From a checkpoint of a small sound classifier: batches of 128, 39062 training examples.
Rows from block 2, named by matrix and row number. Each number is 50 + 15 x the weight over its row's rms, rounded and kept within 0 to 99. All counts start at 0. After the name is the row's rms in percent of the matrix's.
# conv: width-5 conv, stride 2 (model.blocks.2.conv.weight, 432x288x5), inputs 119-135, a 5 kernel for each
conv.318 099:50 50 49 47 45 53 55 62 62 74 64 62 59 63 55 63 62 63 62 56 50 53 55 54 54 35 32 36 40 52 50 50 51 50 52 40 45 45 49 56 37 40 39 47 47 62 61 61 60 57 58 60 62 63 68 58 58 59 56 51 49 54 56 64 65 58 59 62 64 61 43 51 57 64 67 55 59 59 62 61 59 61 64 66 64
conv.319 104:59 61 61 62 66 37 34 32 37 44 56 65 81 81 70 49 49 55 57 55 56 53 51 45 48 42 45 56 60 55 59 58 52 53 49 56 56 58 61 64 27 29 37 42 45 61 68 77 70 66 37 36 36 41 48 45 49 58 58 53 73 69 67 63 67 39 37 36 37 39 45 41 39 41 46 56 60 57 56 54 27 25 26 29 37
conv.320 097:68 69 75 76 71 41 40 36 38 44 50 55 64 67 74 59 60 58 60 62 85 86 87 79 75 29 30 33 42 39 69 67 64 58 53 44 46 48 45 47 69 69 68 69 69 46 51 55 57 61 46 47 51 50 55 68 72 75 77 74 47 45 46 40 37 75 75 78 77 73 57 55 52 54 56 55 53 48 48 48 33 37 41 44 51
conv.321 101:70 77 77 73 67 48 49 52 54 59 65 75 78 72 63 51 52 55 56 59 70 70 66 64 67 47 51 59 56 48 33 29 20 22 26 55 51 48 48 51 49 52 54 57 61 77 81 86 78 81 45 48 51 54 60 87 91 98 89 82 48 48 51 52 55 61 60 59 58 58 59 57 61 65 72 50 47 46 44 49 25 29 34 41 44
conv.322 098:51 49 51 56 58 46 47 50 61 66 59 64 65 65 63 62 62 66 62 59 69 69 69 73 71 62 63 69 70 70 37 33 29 27 27 55 56 52 51 53 40 46 52 52 54 63 64 66 61 63 25 26 24 31 37 76 76 76 79 73 45 44 41 49 52 52 48 50 48 48 45 41 44 46 46 60 62 66 64 64 02 01 03 08 10
conv.323 101:34 27 25 26 34 59 50 51 43 41 32 27 27 33 42 50 47 48 46 48 25 28 33 32 36 44 31 21 27 38 62 68 78 76 71 45 46 44 47 48 49 52 51 51 50 54 55 53 59 63 58 55 52 52 49 16 09 10 19 35 53 56 55 54 52 10 09 06 11 17 53 48 45 46 48 52 52 53 54 51 66 59 57 56 56
conv.324 096:37 38 46 50 55 31 37 44 49 49 58 69 74 77 67 57 62 65 73 70 54 54 56 54 53 55 55 64 70 71 42 42 46 43 46 56 60 62 66 72 51 50 51 51 49 56 52 52 51 47 40 38 38 39 42 61 63 63 59 56 43 47 48 50 51 34 35 37 39 37 63 65 66 68 66 80 81 88 86 83 31 29 31 35 41
conv.325 094:62 63 71 76 75 57 56 55 58 61 57 58 72 76 73 24 30 31 31 29 78 76 75 70 64 46 46 51 57 57 34 28 30 22 20 73 75 67 68 69 42 47 54 59 60 53 56 63 64 61 59 57 62 62 62 60 62 66 66 66 30 32 41 43 51 68 70 67 72 64 72 73 69 70 68 24 23 18 18 18 55 55 58 57 59
conv.326 101:41 41 46 45 50 29 27 25 24 22 26 24 24 31 34 57 57 52 58 54 49 52 56 56 52 49 54 54 60 65 62 62 61 57 61 43 43 44 45 46 32 30 31 31 35 41 36 34 36 35 52 48 45 43 40 44 45 46 47 50 58 58 54 52 51 40 45 49 49 50 64 71 69 65 59 58 61 60 62 63 54 54 48 43 43
conv.327 099:40 37 39 47 52 29 28 27 27 25 46 31 19 18 19 39 40 41 46 48 68 70 69 69 62 45 42 43 46 56 53 60 68 68 65 52 55 54 59 59 36 34 36 38 34 32 26 29 33 37 34 36 36 36 39 23 21 25 27 32 33 39 43 49 49 60 64 65 70 67 78 79 77 70 65 62 65 64 64 58 32 35 36 34 38
conv.328 100:72 72 76 76 77 47 53 56 62 66 50 67 78 85 74 36 44 46 48 48 76 75 72 67 63 40 45 52 56 56 50 48 42 38 37 31 34 37 44 45 60 60 66 62 58 61 60 63 59 52 32 32 32 37 42 69 67 73 71 67 18 16 25 25 27 50 46 41 43 43 54 46 44 45 44 56 56 51 54 47 16 11 16 24 32
conv.329 098:43 39 46 41 46 38 41 43 47 51 63 67 67 67 65 80 81 84 86 89 63 64 62 63 62 76 77 76 80 80 35 32 33 33 32 56 52 54 56 59 54 51 56 57 53 67 70 70 71 72 45 39 42 40 45 80 80 79 77 78 53 51 52 54 51 55 55 58 59 57 62 64 63 63 63 70 72 73 74 76 40 40 38 43 43
conv.330 095:63 63 68 65 60 59 63 60 60 62 52 49 47 42 43 71 69 65 64 69 41 43 40 38 41 54 55 54 52 50 38 37 36 39 39 41 42 44 52 54 38 28 30 32 33 57 53 50 50 56 56 55 57 60 57 70 66 64 57 52 72 74 76 71 73 55 55 48 51 46 49 42 37 39 39 59 56 55 56 63 67 70 68 67 65
conv.331 108:51 54 53 48 46 46 43 39 48 52 70 78 86 80 64 45 49 49 52 50 45 39 39 39 46 45 49 55 56 48 63 58 57 57 61 40 34 29 31 33 44 45 49 49 53 61 70 73 68 63 40 37 41 47 56 42 44 51 52 49 67 62 57 61 64 30 27 31 32 40 38 37 39 38 43 48 49 49 44 47 34 28 32 39 44
conv.332 098:43 42 46 47 54 28 31 32 37 39 46 47 45 39 35 67 65 64 63 62 38 39 42 43 48 48 49 54 57 60 83 80 80 78 77 70 66 65 62 63 72 70 69 61 58 61 59 62 63 61 16 22 26 31 36 53 53 55 55 60 66 66 68 69 70 59 62 63 65 68 22 21 24 28 32 63 63 60 58 57 28 28 31 38 43
conv.333 098:44 44 46 46 45 74 82 89 90 87 59 58 59 58 50 67 72 72 71 67 66 61 58 60 68 55 49 52 58 59 53 52 52 47 51 45 46 49 48 44 52 53 49 45 40 86 81 82 78 75 71 84 93 94 87 54 49 47 47 47 48 49 48 47 47 62 56 53 54 57 63 59 55 58 57 40 37 37 39 46 84 99 99 99 98
conv.334 098:37 33 36 34 34 43 51 61 65 66 32 35 41 42 48 58 59 60 58 61 65 64 66 65 61 41 37 45 47 50 47 49 54 54 52 49 51 56 55 56 55 60 63 57 57 69 69 73 69 63 35 45 49 54 59 67 66 69 65 60 42 44 46 48 45 49 52 50 50 49 40 40 34 36 39 58 56 53 48 43 32 36 45 55 61
conv.335 093:49 50 51 54 59 61 62 60 55 56 55 55 54 57 51 29 32 27 30 31 60 61 60 58 51 58 54 51 57 59 41 42 45 43 41 80 84 84 82 84 27 27 29 31 32 15 15 08 07 08 60 59 58 57 53 44 39 33 32 35 30 33 36 41 45 73 71 72 70 70 44 45 43 45 46 42 47 46 47 48 59 56 56 50 48