{"targets": ["instrument"], "kernel_size": 5, "beta1": 0.95}
Rows from block 3 of a small sound classifier, named by matrix and row number. Each number is 128 + 32 x the weight over its row's rms, rounded and kept within 0 to 255. All counts start at 0. Numbers have three digits each. After the name is the row's rms in percent of the matrix's.
Before each channel's rows are labels from the 100 clips, of 14976, where the channel reaches its highest value: "responds to" is what is common among them. Only what is clearly more common there than usual is listed. The data: synthesized solo parts of chorales (CocoChorales).
# conv: width-5 conv, stride 2 (model.blocks.3.conv.weight, 640x432x5, each kernel summed), inputs 324-431

responds to: note G#4; clarinet; viola
conv.248 102:209119169089132164111138122086127080091074155168124137218102120202105112122099144140104121092106063126148125119100116147118054133085153155130078186167136095156184144089111093067150127110184141109195161109096102087134133152095078102174106146111079147098137162123110109089152107176096148196085156091095170124119089129142190078

responds to: cello; note F3; note G3; note F#3
conv.443 097:085100130145087146165141107151166109166180203094090137090099155132147160152094131169179178128213165091184144138119141086092118114102199141119149130145062162062129096157194143163107132172093170125138161177101152163202107068116135185093110096133153172162108143152107159119138092070165138140156158119124094155205183179138083119

responds to: saxophone; note C#5; horn
conv.101 096:145119172145093172093057134098104140113167131065162073124114135145073086135077092135145131100141110139146089099098139136099149113083143118124095123133055159102087118122118100147130122088110137105087119150089146185151170100111098151085137135095139185106100110101087108138207129105114111097149147091189088092143156129159069141

responds to: flute; note D#5; note F5; note D5
conv.222 097:099099091126113111072158119091119063145111134053103100083125127095093096149136090118131121097155188133129156077088121063145192135073110091103085109146056188137065070104136098103105133126056109136112116129120175151141080101132145154075105171106175118140159091143130116190121151148140123120182120191153154047126178153049127143

responds to: note E4; trombone; note F#4; note D4
conv.520 105:180147149151142134122116181117146133094122119159162151155197174175078100111088134113132107104097119165200147126153137156134144099159118139128104119121173151160167172105134107121132118192155158137120135092157138087155166153110139094130214100135061104092114105125120108138153107187085168136091077056173121155143092114139206120

responds to: cello; note C#4; saxophone
conv.93 103:116082094132153114096089094123147131150183166089127145110105055149111086171155127138189141081147137094160074118095083139087119099129128063134108095100073175106091091142175182161145074119132152106091076132092136187188115101101088150129098122122168166167113141143131087134170139081082120070155116124135049095188166176130068157

responds to: cello; tuba
conv.89 094:146147092097129177143131149116123169164098118130118117131124155148160163090113156146147158172221153119183123125131103151186125179140181140170166084087180119143125108102137143121175153144122159151129141158142109160145121135187188200166158126147140165150101151097163168087119084146177132122240137164096151145132219151120174152

responds to: tuba; note C3
conv.151 093:125081095069137150166116097154123134138105116109086132127089086139169165158190162165160187128190160096150089157124094131122104115172136135172175109108155127109103150130112121136153137123133167105107134179124121096174091121090132191130096116114134186137116132093161151105083153097138114073153151147112058152144179185078101096

responds to: double bass; note G#3
conv.132 106:124115126173135121121107107109087145108160133156154125131113111151113134102139136095190110086163171122187081107069064156143096120138140092186124068119119164144148103093153117178161058113136202078120134146087167111184133128126103176111138073090078147171137130138174146148152092104067159096181112110118140120123181142115154113

responds to: violin; note G5; note G#5; note A#5
conv.164 098:117093186142105128151104088130171143110145208175106133133084116127200172179105185130141130155182097061115120164132144131108109140181145119110184140148158114076161124123163195115149169151138132110189168166117078087140126125128178178159113112126101171161110210108117160127137066074213108136163211142105132173183192216128070081

responds to: clarinet; horn
conv.83 093:124143135065139167152145144128147140193059107095102114134141165120135153104152094196132204189119108178133169150160151088168132168118160184146146205119144090126087140154094123105154152145113087172152121158158090157118095125180136147134131172173166167125116114104118111108093178128143116165132164127105170131106120121129127150

responds to: note A4; oboe; trumpet; note B4
conv.366 104:111120075134158139114115230119173095148131100052136195077229146133094125116132076126196125081136167123192153083111141111100154108108105118121101043099084143156127111121169146140106128179110150207071150115155147127173123123114147127105174134209098118155145080161151138120099082163125199144140088122105113129153141112103147124

responds to: note D4; double bass; note A3
conv.637 100:156122190146106144133167133094049163137123124077175096167104123152099115073070111126130127128153143114121088110128074130178162148142146126157117140123106159156094130103129072152144132050112086150112111124123124181102142119128129128094118143128169127054098130114102165172164126186128110151152104130197183111078154104139150138

responds to: note C5; oboe; clarinet
conv.406 110:115147117119097130136173163127139117103090157150099134141135199128112121121063140123098142109143172107168166122127160130164098129087172173132111169186109092111183124129119061126104092155112162121183194130106148090129112116121093135134166066120082118098142155138123139081135104125091134205142133103142159140125143145160168079

responds to: double bass; note A3; note A#3
conv.452 099:204145080058198182128179129109076109152047061133139138186120107177099113098163115141124160105157160109171111095119057155139087132108149143228110084095175124235135127098098099094219134095130141146108105130129113158133119109130117127187117152136113155106096096102191128127104122217107132119138087136094159118080134105112240131

responds to: horn
conv.61 102:114095131183063131126149139072141130185114127136141097121146158086136135105139132107115120116134126160075139086107108099181153168133148086169137092143212154115138061071156127134136125132090094158156149120149147129071127111133145166127143157111165136074157126168164185163114121124141124138184156195138168114109184153096119180

responds to: trumpet
conv.189 084:102161079109110131154140143118117171139114085112134093099131146068153162100134130125106122193136149154088131137145118155209162217131143129145169115129169126138114113141104111131127127112108086163153139141119125157065111152197193159143114163161161120093123110111151166136100143127171093132182153174114150159100169119144110152

responds to: tuba; note C3; note G3
conv.436 104:148152154098133166160133132255090163193123097146140117144124117130211124103117148124134123198128130140132101230208134136145132113126125128132203173077125101171096166226096136118152123079130098158088088101147078151125147145144143107149105153166179143086103118085117109110106176154138141114142117124101150151080141093162175129

responds to: oboe; note B4; note A4; note A#4
conv.626 104:129118097102086134106135186122178131111135185101100190110167143164128135169109161127156136087167172098245127134105129130129098095166137111153113115158090141072170143113141121154119093187130209131145196149104148127226118114095126176123165076141091152119131164144145142060120094106110156156156142108122047117189176196142115096

responds to: viola; tuba
conv.297 101:163142097084153159168104101094072110138057041106130120151071100157083174083152129162149170133159138170155064124127122149116104129099104192157114110101122101151128148118082061114160155068149185127082128194160082141136126109135078144140108114100137138115094083096111133113135131120104124082135108114118160150064135099113159135

responds to: trumpet; horn
conv.284 096:095135099182163090137044094135130184147190145118084108115103092112144106135129101111159097199113096143100124139147130174132107171152109113105156120119135112138121117131146177184153125096126133151166094136117155135126085172180141164113064125136110119186154116152115091103104117109136133117221153187094129131146191153119085143

responds to: note A#4; violin; note C5
conv.294 103:123131078134210078093111092119168128111165150143102132121112061139120122172165120089150068099143134047111141119150113165085137104125055102086112068148100143169120104123129203133112155126163169102116113105108153125146108149128158084129068119124131099215163128157125112141144112139173132087089106157135109102174094132143099108

responds to: viola; note F4; note F#4
conv.145 090:195145120067152151129136094114124125100106105156142137192089046175141144143179139119083115129081089152128120137102057164135071164111116119199136133155218121182154156110088119104194096091174125113164132115079130133116139156128101112214072185102141159072144132092177132127136160165093114117055156116106119138099060116120180131

responds to: trumpet; note A4; note E4; trombone
conv.600 101:141137137160080132135093220124162167148156104104144197101255146154102155109105094102170091131082121162170153098105147136128167131130107098106121072125139150093136146129130083138101112178126138224083171115155143145158156142127133126113206155214136105078140083188097178145150091126119190159125121123141113146122117093110125185

responds to: oboe; note C5; note C#5; note B4
conv.231 103:219124142082158147122142171120077117117079105139137172207145094225125097095091148123120113085131105093178091120125067167100085100126116113148116130116141111183152142098096093086168145079171140127130116087108085147136114120088118085184118129133105117072106143139109108096119067210100140160111070103105142123096108093121200086

responds to: bassoon; cello; note G3; note F#3
conv.88 101:079117099066135118100169139136185098145103165111083153076130154065132090191119122175088174119135182102117162139174151051157184101135123155098113160138087154138112109117104149114090171176043070130127116107151133103143094055126115092099132133144137125126126136118115100137079167146150087128086112147151079061179087179110120088

responds to: note C5; oboe; note C#5; note B4
conv.74 104:232132129063170163123151143101081091123053107153134149208111118204098076121109141112123111102136141098166090093089086187116099111105128129180098115132145126209155159101095093059190109091174147129130113108110103139127108137095103108196131134122061128081116125118138096101121089202103127149138083103114168117091132102125224078

responds to: horn; note B4; note A#4
conv.219 097:102160078120155146152084122117135166147132106096127094095124134065140163117099114137108122184134091098065126137164158171155115181106128159110162116115126091147126095155112155160121141111135115149132150142104099176065113162195167136121104136127125139161111099126107174082105101141193108145152178121092124168133139103158115140

responds to: double bass; note A3; note G#3
conv.115 094:158192138122138115150146093097043141123085074168176115161075126140091147098144128131147127155119127180128077117142162159161164134137094186140119106113127127178141155118102075092145134049149154105098089167168075127104166113171078150136145125111112104097083107102124081173159137128116117076162083081163186145052151109157165135

responds to: trumpet; note C#5; note B4; note D5
conv.275 099:149129069122150128108124202104149136116156091044107174110195147136101116123089091079123082112105158114144155079093168147119148136082065112081096079139059135135120117126091118141104092132119146178090169101090160180134100146138157121131141154204129093138177081176104145114146105165121137158154104160157102117119138112113122135

responds to: saxophone; note C#5; note B4; note A4
conv.449 096:128097180175111112104127096110107122134145162139149042122109175121107097122080123064104057083106112128098160106100149112109177080126115074061108121152076160117115100127132090132114104116103122083108102104113163152098135090097123117089152100055177100112138137135065106184193100133119106125163084119215178116108150106127128167

responds to: clarinet; note D4; note C#4; note D#4
conv.129 088:174160184123111183099181143106127132106132161120149112170138140152105091133145111142060155091132161180153135086102121089159134158113194174165085188176175133156143140105111109120147116122113075116192163119111162128119152133117085144158150159106150164078156136121183125144171184191089117179124158137159145085105140150146165162

responds to: cello; note G3; note A#3; note G#3
conv.38 099:117056141146114137067141098120140093130140217117141101129091108144106067167095114123146127058147142081165120106081103096061135080113153090104092125145022182102126064121188110104130078135108136080132107131101137162171120044046094153104117089081170157137101154138093074152178095109073120125158126121164128070170166178134105131

responds to: trumpet; note A4; note C5
conv.325 099:147102088111122149119112163105142099161070091087067169128154153121112107085129096098130102143108120163098162075089155115137148185109099123089107128125103068118132113120102090066148146143136123219134156114155090130110074157137171134117118196201138102116175101145095111089045162142131140161183124204076137112089164118075118156

responds to: trombone; note F4; trumpet
conv.446 093:082145089147173072142101060117097143111157093133098080082099102088114135128176104112119101168069107176096148125133090164145105157127050128099128120180134124153169121135085153152131117093120123114177124132110170111111103184159114118093059136127166073190208111136131092148115167081104120120134120165114116128107114118119078140

responds to: bassoon; note D3; note A3; note F#3
conv.87 101:084161089090137109139127099137185142143128141135127120106093165089139134162139142211108204145171151128096114153203189097143122109169130180129140122066113111120108103133126158114112213159092111102089089160192086122130150055144127154106138080119096136154020124075122108085098133120181075089121121090117085126185129170165117074

responds to: viola; note D#4
conv.239 098:133151151154170153153021118152139175137131114129113091133101135127161126127098123123131100212094043165116144149136157192125110178128115165062156151114103095146141167173114158113157126127157117148145103134108080144126113215182151116134086154130127141163149109108068081095104106139135120166171154152102150159155142114141111149

responds to: cello; oboe; note F3; note G3
conv.319 093:134081146141099163098136163118158068108119176079086124121150192146082080189090103147134153077140185131175165080086157061094176088082190143116069173188078157087140130116126107103115131176111161131156185127077191110191111093054119146100171127123117176127152107125123125119131160127110140157120159112181104081177136169092100110

responds to: clarinet
conv.110 104:099127147131079139122196156115160100100076189137097119128133204094141114153087165113093125124138172133129199123112150083170138157104164130117121177239121112101174092125131101108109123158091131137227210114103153059123114117116130143119150120129116136118197163137132149118102126109129121213152155156144175134143158168138120091

responds to: horn; note A#4; note C5; note B4
conv.419 099:126184101049153130133082136165164142136080111128115110133097145108127125116057087154132123173169076095106131143196199137124147151093101183094145118111108076161112097167105194048146177139139116142117125162130043144103138139184184136164132128145084131162096139070084103060078076148226120137155153116073167140156158108180164099

responds to: oboe; note A4; note B4; note A#4
conv.212 099:129133116114104161148120209145157117124125143057108160112181167170088131129090119183168184098189158103215147119155129098120127098105171160131112120133076140072143145129146132154098164172115179159114185152148151122212139102111156150114187094163095158132121111124132154080137098130157162161135134086149069147171152137148105094

responds to: note D3; bassoon; note A3; tuba
conv.32 098:120194091087174136162106123154151157160098113127141117120114124097159179121114136200108173190171091104076127164255165118129140144146113170121169110043129104163071116150115181096120226122131108146079096152190046167092160124185191131139122136155119128157041118093111143090092106164239110116113148091087145162148112097180148106

responds to: clarinet; note G#4; note F#4; note D#4
conv.437 092:176139133098174146125206136120092089101072156164142096190110168147128093096109139126112140104139155119166160130146109139155097131096162161143100157156133119204161124107143084073156127118130122103180118086126120119101122119113128100171113123102103109112129176117152089130120119237108136172121080118124202132104117102159250083

responds to: viola; note D4; note E4
conv.564 100:181119178166119137073121119112084138113122151144180116177108094185113069098092120061170043079079054142155098115110110149107127099134099060089104121109093148155131094102150099115147088090161132105107095101130082144146170098106082107145141100075129124101095140139050057164174103141054152112163095089153169083105144101132157136

responds to: flute; note D5; note C#5; note D#5
conv.623 103:164138154146154141076106135103115140096173091078132117136145084158068085139145089105119093118043107189137132101095116123116130132106109103114066138142110142149083158122086102173133089097138122120115112094080180159141130164123092102118114175122159128129169075132127079158199182162058143104088124141167098074086072114116121153

responds to: note E4; trombone; oboe; note F#4
conv.157 102:090135118130137121080075159134252098132151157092143163073174164130114094185144065136187135075125145114167163112127185100050155076135125140104107092132074193111154104135186178112111138250100128151095150122138159120184147097087127129113169130135091148166132131151128090146118125121147178136120148099137066105211122164153096117

responds to: note A#4; oboe; note C5; saxophone
conv.137 093:094121086150142085081144171085117096103157142051092136076169137116096108145115110073115064090111174117158156090099118113142140128078095095078089101179069158122123113101115138169039083126106176128126170087074203121156088147120145115097130123128144059199236090178120162134149118127107134137140108176159108105128140128103094122

responds to: trombone; note F#4; note E4
conv.488 097:131122195185095120141147149123123128106123154158148101121162203142087097115106134099126120088096142157142165106139124126127164096150159135117112135174159153111142185110158102146099108173138151117123138114150182086121162149086114113060208085107109101104158079127122147159156147124069145127123081087219155153139112098133142132

responds to: tuba; violin
conv.232 104:118090124114074105133089105156142132125126172185110156128086061115202141175130213102100105144119105113081093187150097109114115146180096047102165144145111108069132130143100105125123125116131103141167141132141095113117135124097116130142097151152156145090138182111108129117103134021128090121128179168088124132142140184121078120

responds to: bassoon; clarinet
conv.103 073:111160128103168118161157120068149168115110142122145098116122115074175214159151165137114125154173148054138131127155069172176112160162126133176182079154185123145109112104149164134135157122143106118129166123129105124092144165165197119165111136139122111132119144115161220128106090142211087143076119134099112201136086143141118124

responds to: note A#4; note C5; oboe; horn
conv.399 115:173171112030173134117102130130146113109084055117131149155094150163103118104085064124095099142105066115129138118156207173113112143068102193126100103114139082185140122153078160050159152125133113123106104119099068132112132144176136086188124134133073109134093103072110089071118086185171123134079100088092148133128066073160175087

responds to: trombone; note C4; note G4; note F4
conv.500 095:104135166165059130130114135146168141141139174133182098088138144126090082147094104135154132111144127167128143116118145081124231110136130097104121081117146189114112130141168134069114134174078063147098116151149111122130184083115136151060184140122143152083099116123115107198155109113127130126178136131180164134162169146147130173

responds to: bassoon; note F#3; note A#3; note G#3
conv.327 096:147132083025185143120127156131179082117082124106102168137137139162111110161122100180118179117165151030127153118147157124038117106094141172141107116108135118147121129118125194068136183161133123136118133137128108121148118112108175109155123144148084164163107133096148112089076096189186126149078143120085055133201092141143129059

responds to: note B4; note C5; viola; violin
conv.53 105:238117133100179149121084143115125125097085102160101165215139118241122119131146135111133094118071061113159127134097109171085083117127104120153116135130166121173168180109093136098180097124239186120131141110092130099173107180100108105179117151131073145131157138134136092088119116172073171147083135100095115130121070110117179079

responds to: note C5; horn; trumpet
conv.627 102:096155106097129105122147091136157137140080157165103087116083153073143134143087124114094105155079111137078159146141188153174131157077122149100135168171122091139172075158116128094140096139102096115187147131098090126079100124183088127149112115093112109131131165119095112092093135103127100156141149129093165122147121145151136101

responds to: tuba; note A#2
conv.510 096:235126110042167172139125156136070121138061076157100178209144107191130092115107148119102116133103097124133088129094119180096113127116112142160129145113179102194143184124063124043220119080185125144123111109108080139120098156107117119205129169154125153084120131110132093088083122200091124136130126127109131131081123093101214121

responds to: trumpet; note F#5; note G5; note G#5
conv.477 101:101118075134083113114119123093162140147078124125109132102106124088165123120136139110133110173114096155073117112107095111174115211149123071135162109132167101103118098097149135129150134139108090172160149104143106095090103141145162143135103191147137130062165123127137134123055128085153108128189157237074132117132169166092082143

responds to: horn; note A#4; note B4; note C5
conv.469 107:099163113133094075136136071165151150153116181224123080136098165106156139150118155114084098167069089162068148168157183145153136142143093129079139147147143094082156080159129148092129115155124115100175119137147080114089144093162083119141145109077113119155109167131083111097113113027137097134131152131099152118152110141180102141

responds to: viola; note C#4; note D4; note D#4
conv.589 106:193126161124169146067117120122096143133128065099153125184114043186103055088113079096144074084079067130130098109119086158092129120092132067132098114097106128205099114121104139116161125058156116124076097071105125181128133146100117080165082179112153141104131119134121061149166139207096153113110107125135136075084097061125159142

responds to: trombone; note E4; note F#4; note F4
conv.505 107:145137171190101123131129162115153130091137163176141139151186204164102125116081131065158073105081124159180177111109157142138138100133140135093102117161146148097189145108166107118108073196147171131147150144134155084167157143119112125105214069120068104149148137160116097139155109094073188165129114067160171147157122119146149122

responds to: oboe; tuba; note A#2; note C#5
conv.605 092:171118140118174164132155145141087109106124111102145116132144139136103080134104131117081128119128196124158137106122101130102153107145116165156099117124144144180083216133114103131121126115139126098100113103139171119104130166092117102117164158113099103101129084111150119129153135231092111131129084112202123129110122116111193093

responds to: tuba; note F3; instrument: cello; note G3
conv.204 094:080083154114071149146098139174174129158162172053065146084137136131150135173073119158167165131150130086141143151128173055077149101084171129089155187152080137057108127166119140151098134164100121145149200147103129147185101089092121152095125121153149184124129116135090145103136102077156138163126218117137072134167146164114062123

responds to: flute; note D5; note E5
conv.98 107:127131093125182112098163141085130129093161110080161119098142097112084109141156118133102144077164164079146127098146060091141151125177101114157104086109093186185066110070132141160119149117082101126081107114121166155125124112119159128102110156122143099136125108125156151179164136213153113105126102161173106096138132141106167113

responds to: bassoon; note D3; note A3
conv.192 107:145182136099201139144097123126143113101096077122156095139103110130108136107128097204085168168096088160105113136195166138085087147095133194111119133094119099180088147148102180076135187117145108103096098132155105131110162147179144079144101149119057132171092097051122079101127143182162111099070132061095127148142057080176153078

responds to: note A#4; violin; note C5
conv.140 107:087121125176146078124085127112158098115166146073095135086144142115105136170119122114177115087132167064136151117142138124055104079124121127084113107174062138101146126116130149200045127152136207111112177130114203107162098147104148119051111087127083087216185081181122135119144102077153162129104122107146094141159132143127066046

responds to: note G4; clarinet; note G#4; trombone
conv.559 103:132091155178129108109156098141147096175109170183140112158136138140148102124122113074175061061086099107086178112106134119076170082123124074090101096137149161139169047133222143070141104158135108143143113086189107109118136062070111080144148127111128122150130146185100100176116071113123163152103096131117224116142095097111144154

responds to: saxophone; note A#4; note A4; note B4
conv.173 101:109150133151144078078112129108117193118222119090176126124120066116105086143116122104116104075142123107124057119139097167119085093171126079132107130117090135145111096118119170216111108060128140113109105096071168211118155115122147148123085085107165101153098138125114133123207148134136108087146122100160109090154160136162116147

responds to: oboe; note A#4; note C5; note B4
conv.234 110:125105102115078114135155206140105128126115102087112206117181131127128125099068138122123136087147156064143097123135115109137116096137118119129120107103073115083114161115107062153088127107113130162088144126132117116127098094092133148122156108183121084079114120161101169089108079121123125145151090125126101131088156120100127104

responds to: violin; tuba
conv.410 106:129124114135167134155082115154129098129114106104079108105126131128140145143149143120083109181054112201097171155128115142112135169083077146079145139174100112132150185158060084128121133131151136148156134119114157107108090218139143095118105167151141093136213114116097111121113158151098119140112126163136149148091081119119131130

responds to: double bass; note A3; note A#3
conv.588 098:156117163164105123113159082101071131122114166166173067161088125175093092089128109093157093099127106148160126100116074118146138108126150062155129087128146172164116090101180104077170092106119124096116076101129119125152166072119098128115134104064134137081088129110137097188160103142056145114150077093152202108121134099113173136

responds to: violin; tuba
conv.286 084:124110145129129119185124115124156111118126142071148099114107115110164204160125165102120113151134166077122111151124079148104108141086129117123174080160121135087091176158143114149057140141176156134112205132114149107128148193113183077146105159143129114098147117121128206140104062101177109140063140140113100226134086139119066137

responds to: instrument: tuba; double bass; note A#2
conv.135 103:106149101057127148159166112142136130104128121107128093089071166097111141150125131181077207124229225086136127130157183100132138103134154202143135115131101119124081150154106128118092173130091140103101149174129143128128141095130148153076140078121089134138091107035148152098135145131199059105144120115151091167138150150150130079

responds to: trumpet; note C#5; note C5; note D#5
conv.43 107:118107102156109126043168121068122125159150129126125111108147108098085087123163095128092131102091122165073146059092106073169170147126127070131084144148155170123117075079125126153118131118080084139145126108152163143100115098130120141106131160108207128114163112160152145196145185130132107120127152192156123021100123134078100205

responds to: horn; note A#4; note C5; note A4
conv.1 102:104137119087125133059105072143168124119162141114117099087079119119079081175134065136129129087138131120128120113115177115110182086108125115105081120139049154114087098148104152103114128146098115078094124137087159159161138070115095152117123128064140161139108124092120106139167150105145096073137146123161047046157148175154077136

responds to: note B4
conv.287 100:124158111162126116181095150112136199128161083113168154109177134118161210136140153127127129165126150102149103138137089196139099147185128131182178092129199090109141149132123140207109122122169159143109162148116151168117166203162190142145139106163132114108133102164160195092142097126161136140127149117128112200132121122138112162

responds to: trombone; note F#4; note E4; note F4
conv.148 096:108157124162113121154116114136085164100170090150156079088124165062109121106106144068088087144139169159099107111080143171169140147148113151140133097141151113125133152144098090144136078099104129112150118154095172131072159152143153169092147090131147097137160105128145127140169126102102070101209119179172157160069185127127139158

responds to: violin; horn
conv.233 094:149151145111125141131158098180158182117127173193155098162082115120199127153107213079107070156156145114132100191161137191154144147154145108137173169172132104151166125172125168098157087150138137089199147119105091152117166130143124148204139096100131160096116210087130139093141112117127079136166152153123146135167170173185177131

responds to: trombone; trumpet
conv.409 100:091161101123147106159072153091114136147107080131096130076139172081112168079128115151121144206118117211100162120134160144137121192153106174087134134111106073107136128120105129127136165120120145182139113177148093130085099169200184169110112160183143091180155119134093103091091155101145113154201138181083184152098185124111108150

responds to: flute; cello; note F3
conv.396 104:106084118108117122091115111133173069112155170071077134076113135126102098205106104120148114091140169115151152103075146090095190086084118102081100109161025188107100126140119119113099113173101154090110139122067183139183094101081112137097128121103148141152149101144098104156155137104132124100137130148180076080166144169093074122

responds to: horn; note A#4; bassoon; note D3
conv.380 100:136219086076149117113105094138171140139103095182154123143114157119105108117092091152101131145103086124096118131201235153111154114130071204101112100107117090162134085147097204039156178154130128118085082156200034123094189093169127135143169106115091120158066119102097074082115093134183106094137113096097136101141120105197169121

responds to: trombone; note F4; note F#4
conv.8 097:109100132187104125135151124135090152135153110173148107108139143088128091092137148069130080173131138164100138119077094121161183154168114061108151126118153167137110148131153104149153101122100101154131075121130154120085134141128174161095128141160181102071148128157113105189143139136114125095218105214170191128074180138068162198

responds to: note A4; oboe; note G4; trumpet
conv.476 097:149128109138101146136107255135142124147119080070126197121233177152098116102079096120156121129120133152165163085113133108114155126116110139065108091112102130095127171133129083119093146161124123226091167103157133113152130150110172095113181168228128089089147090160087150129120079157139178175121090127135110148122121102101150150

responds to: bassoon; note D3; note A3; trombone
conv.580 103:111204138161125098118102115118155202132187138156238090132135122094122111141131156139072142111110092150094096132176111141135115123238110137162129121115190132130116139110146166169138156144130098119119095135172121153081234118124159137103149107090153124092073157090136122132175127140141090085115129101167085120164111134179119157

responds to: viola; note D4; note D#4
conv.34 108:158145178143137147126099132081130117104131119099162090146117106155070135127143117178137162128119088196140097105133106111079140122120167142138105122108132156138094142093139150107167166129146130106101092141143129113153170115132112112143147156087110165121089112082117103161156159134124139069095129041159087135154094114124114131

responds to: violin; note E5; note A5; note G5
conv.516 107:155108118138170099103081123089107129069170105154132155136131103168116121164151150063113057089075127115136120127090101179086116105162053102135102086156132132135155161100079127144129068103189198087116135116057174123150135174091105125147123107111115098154174139135136114123176127120078126102109120120175077116116111127115114104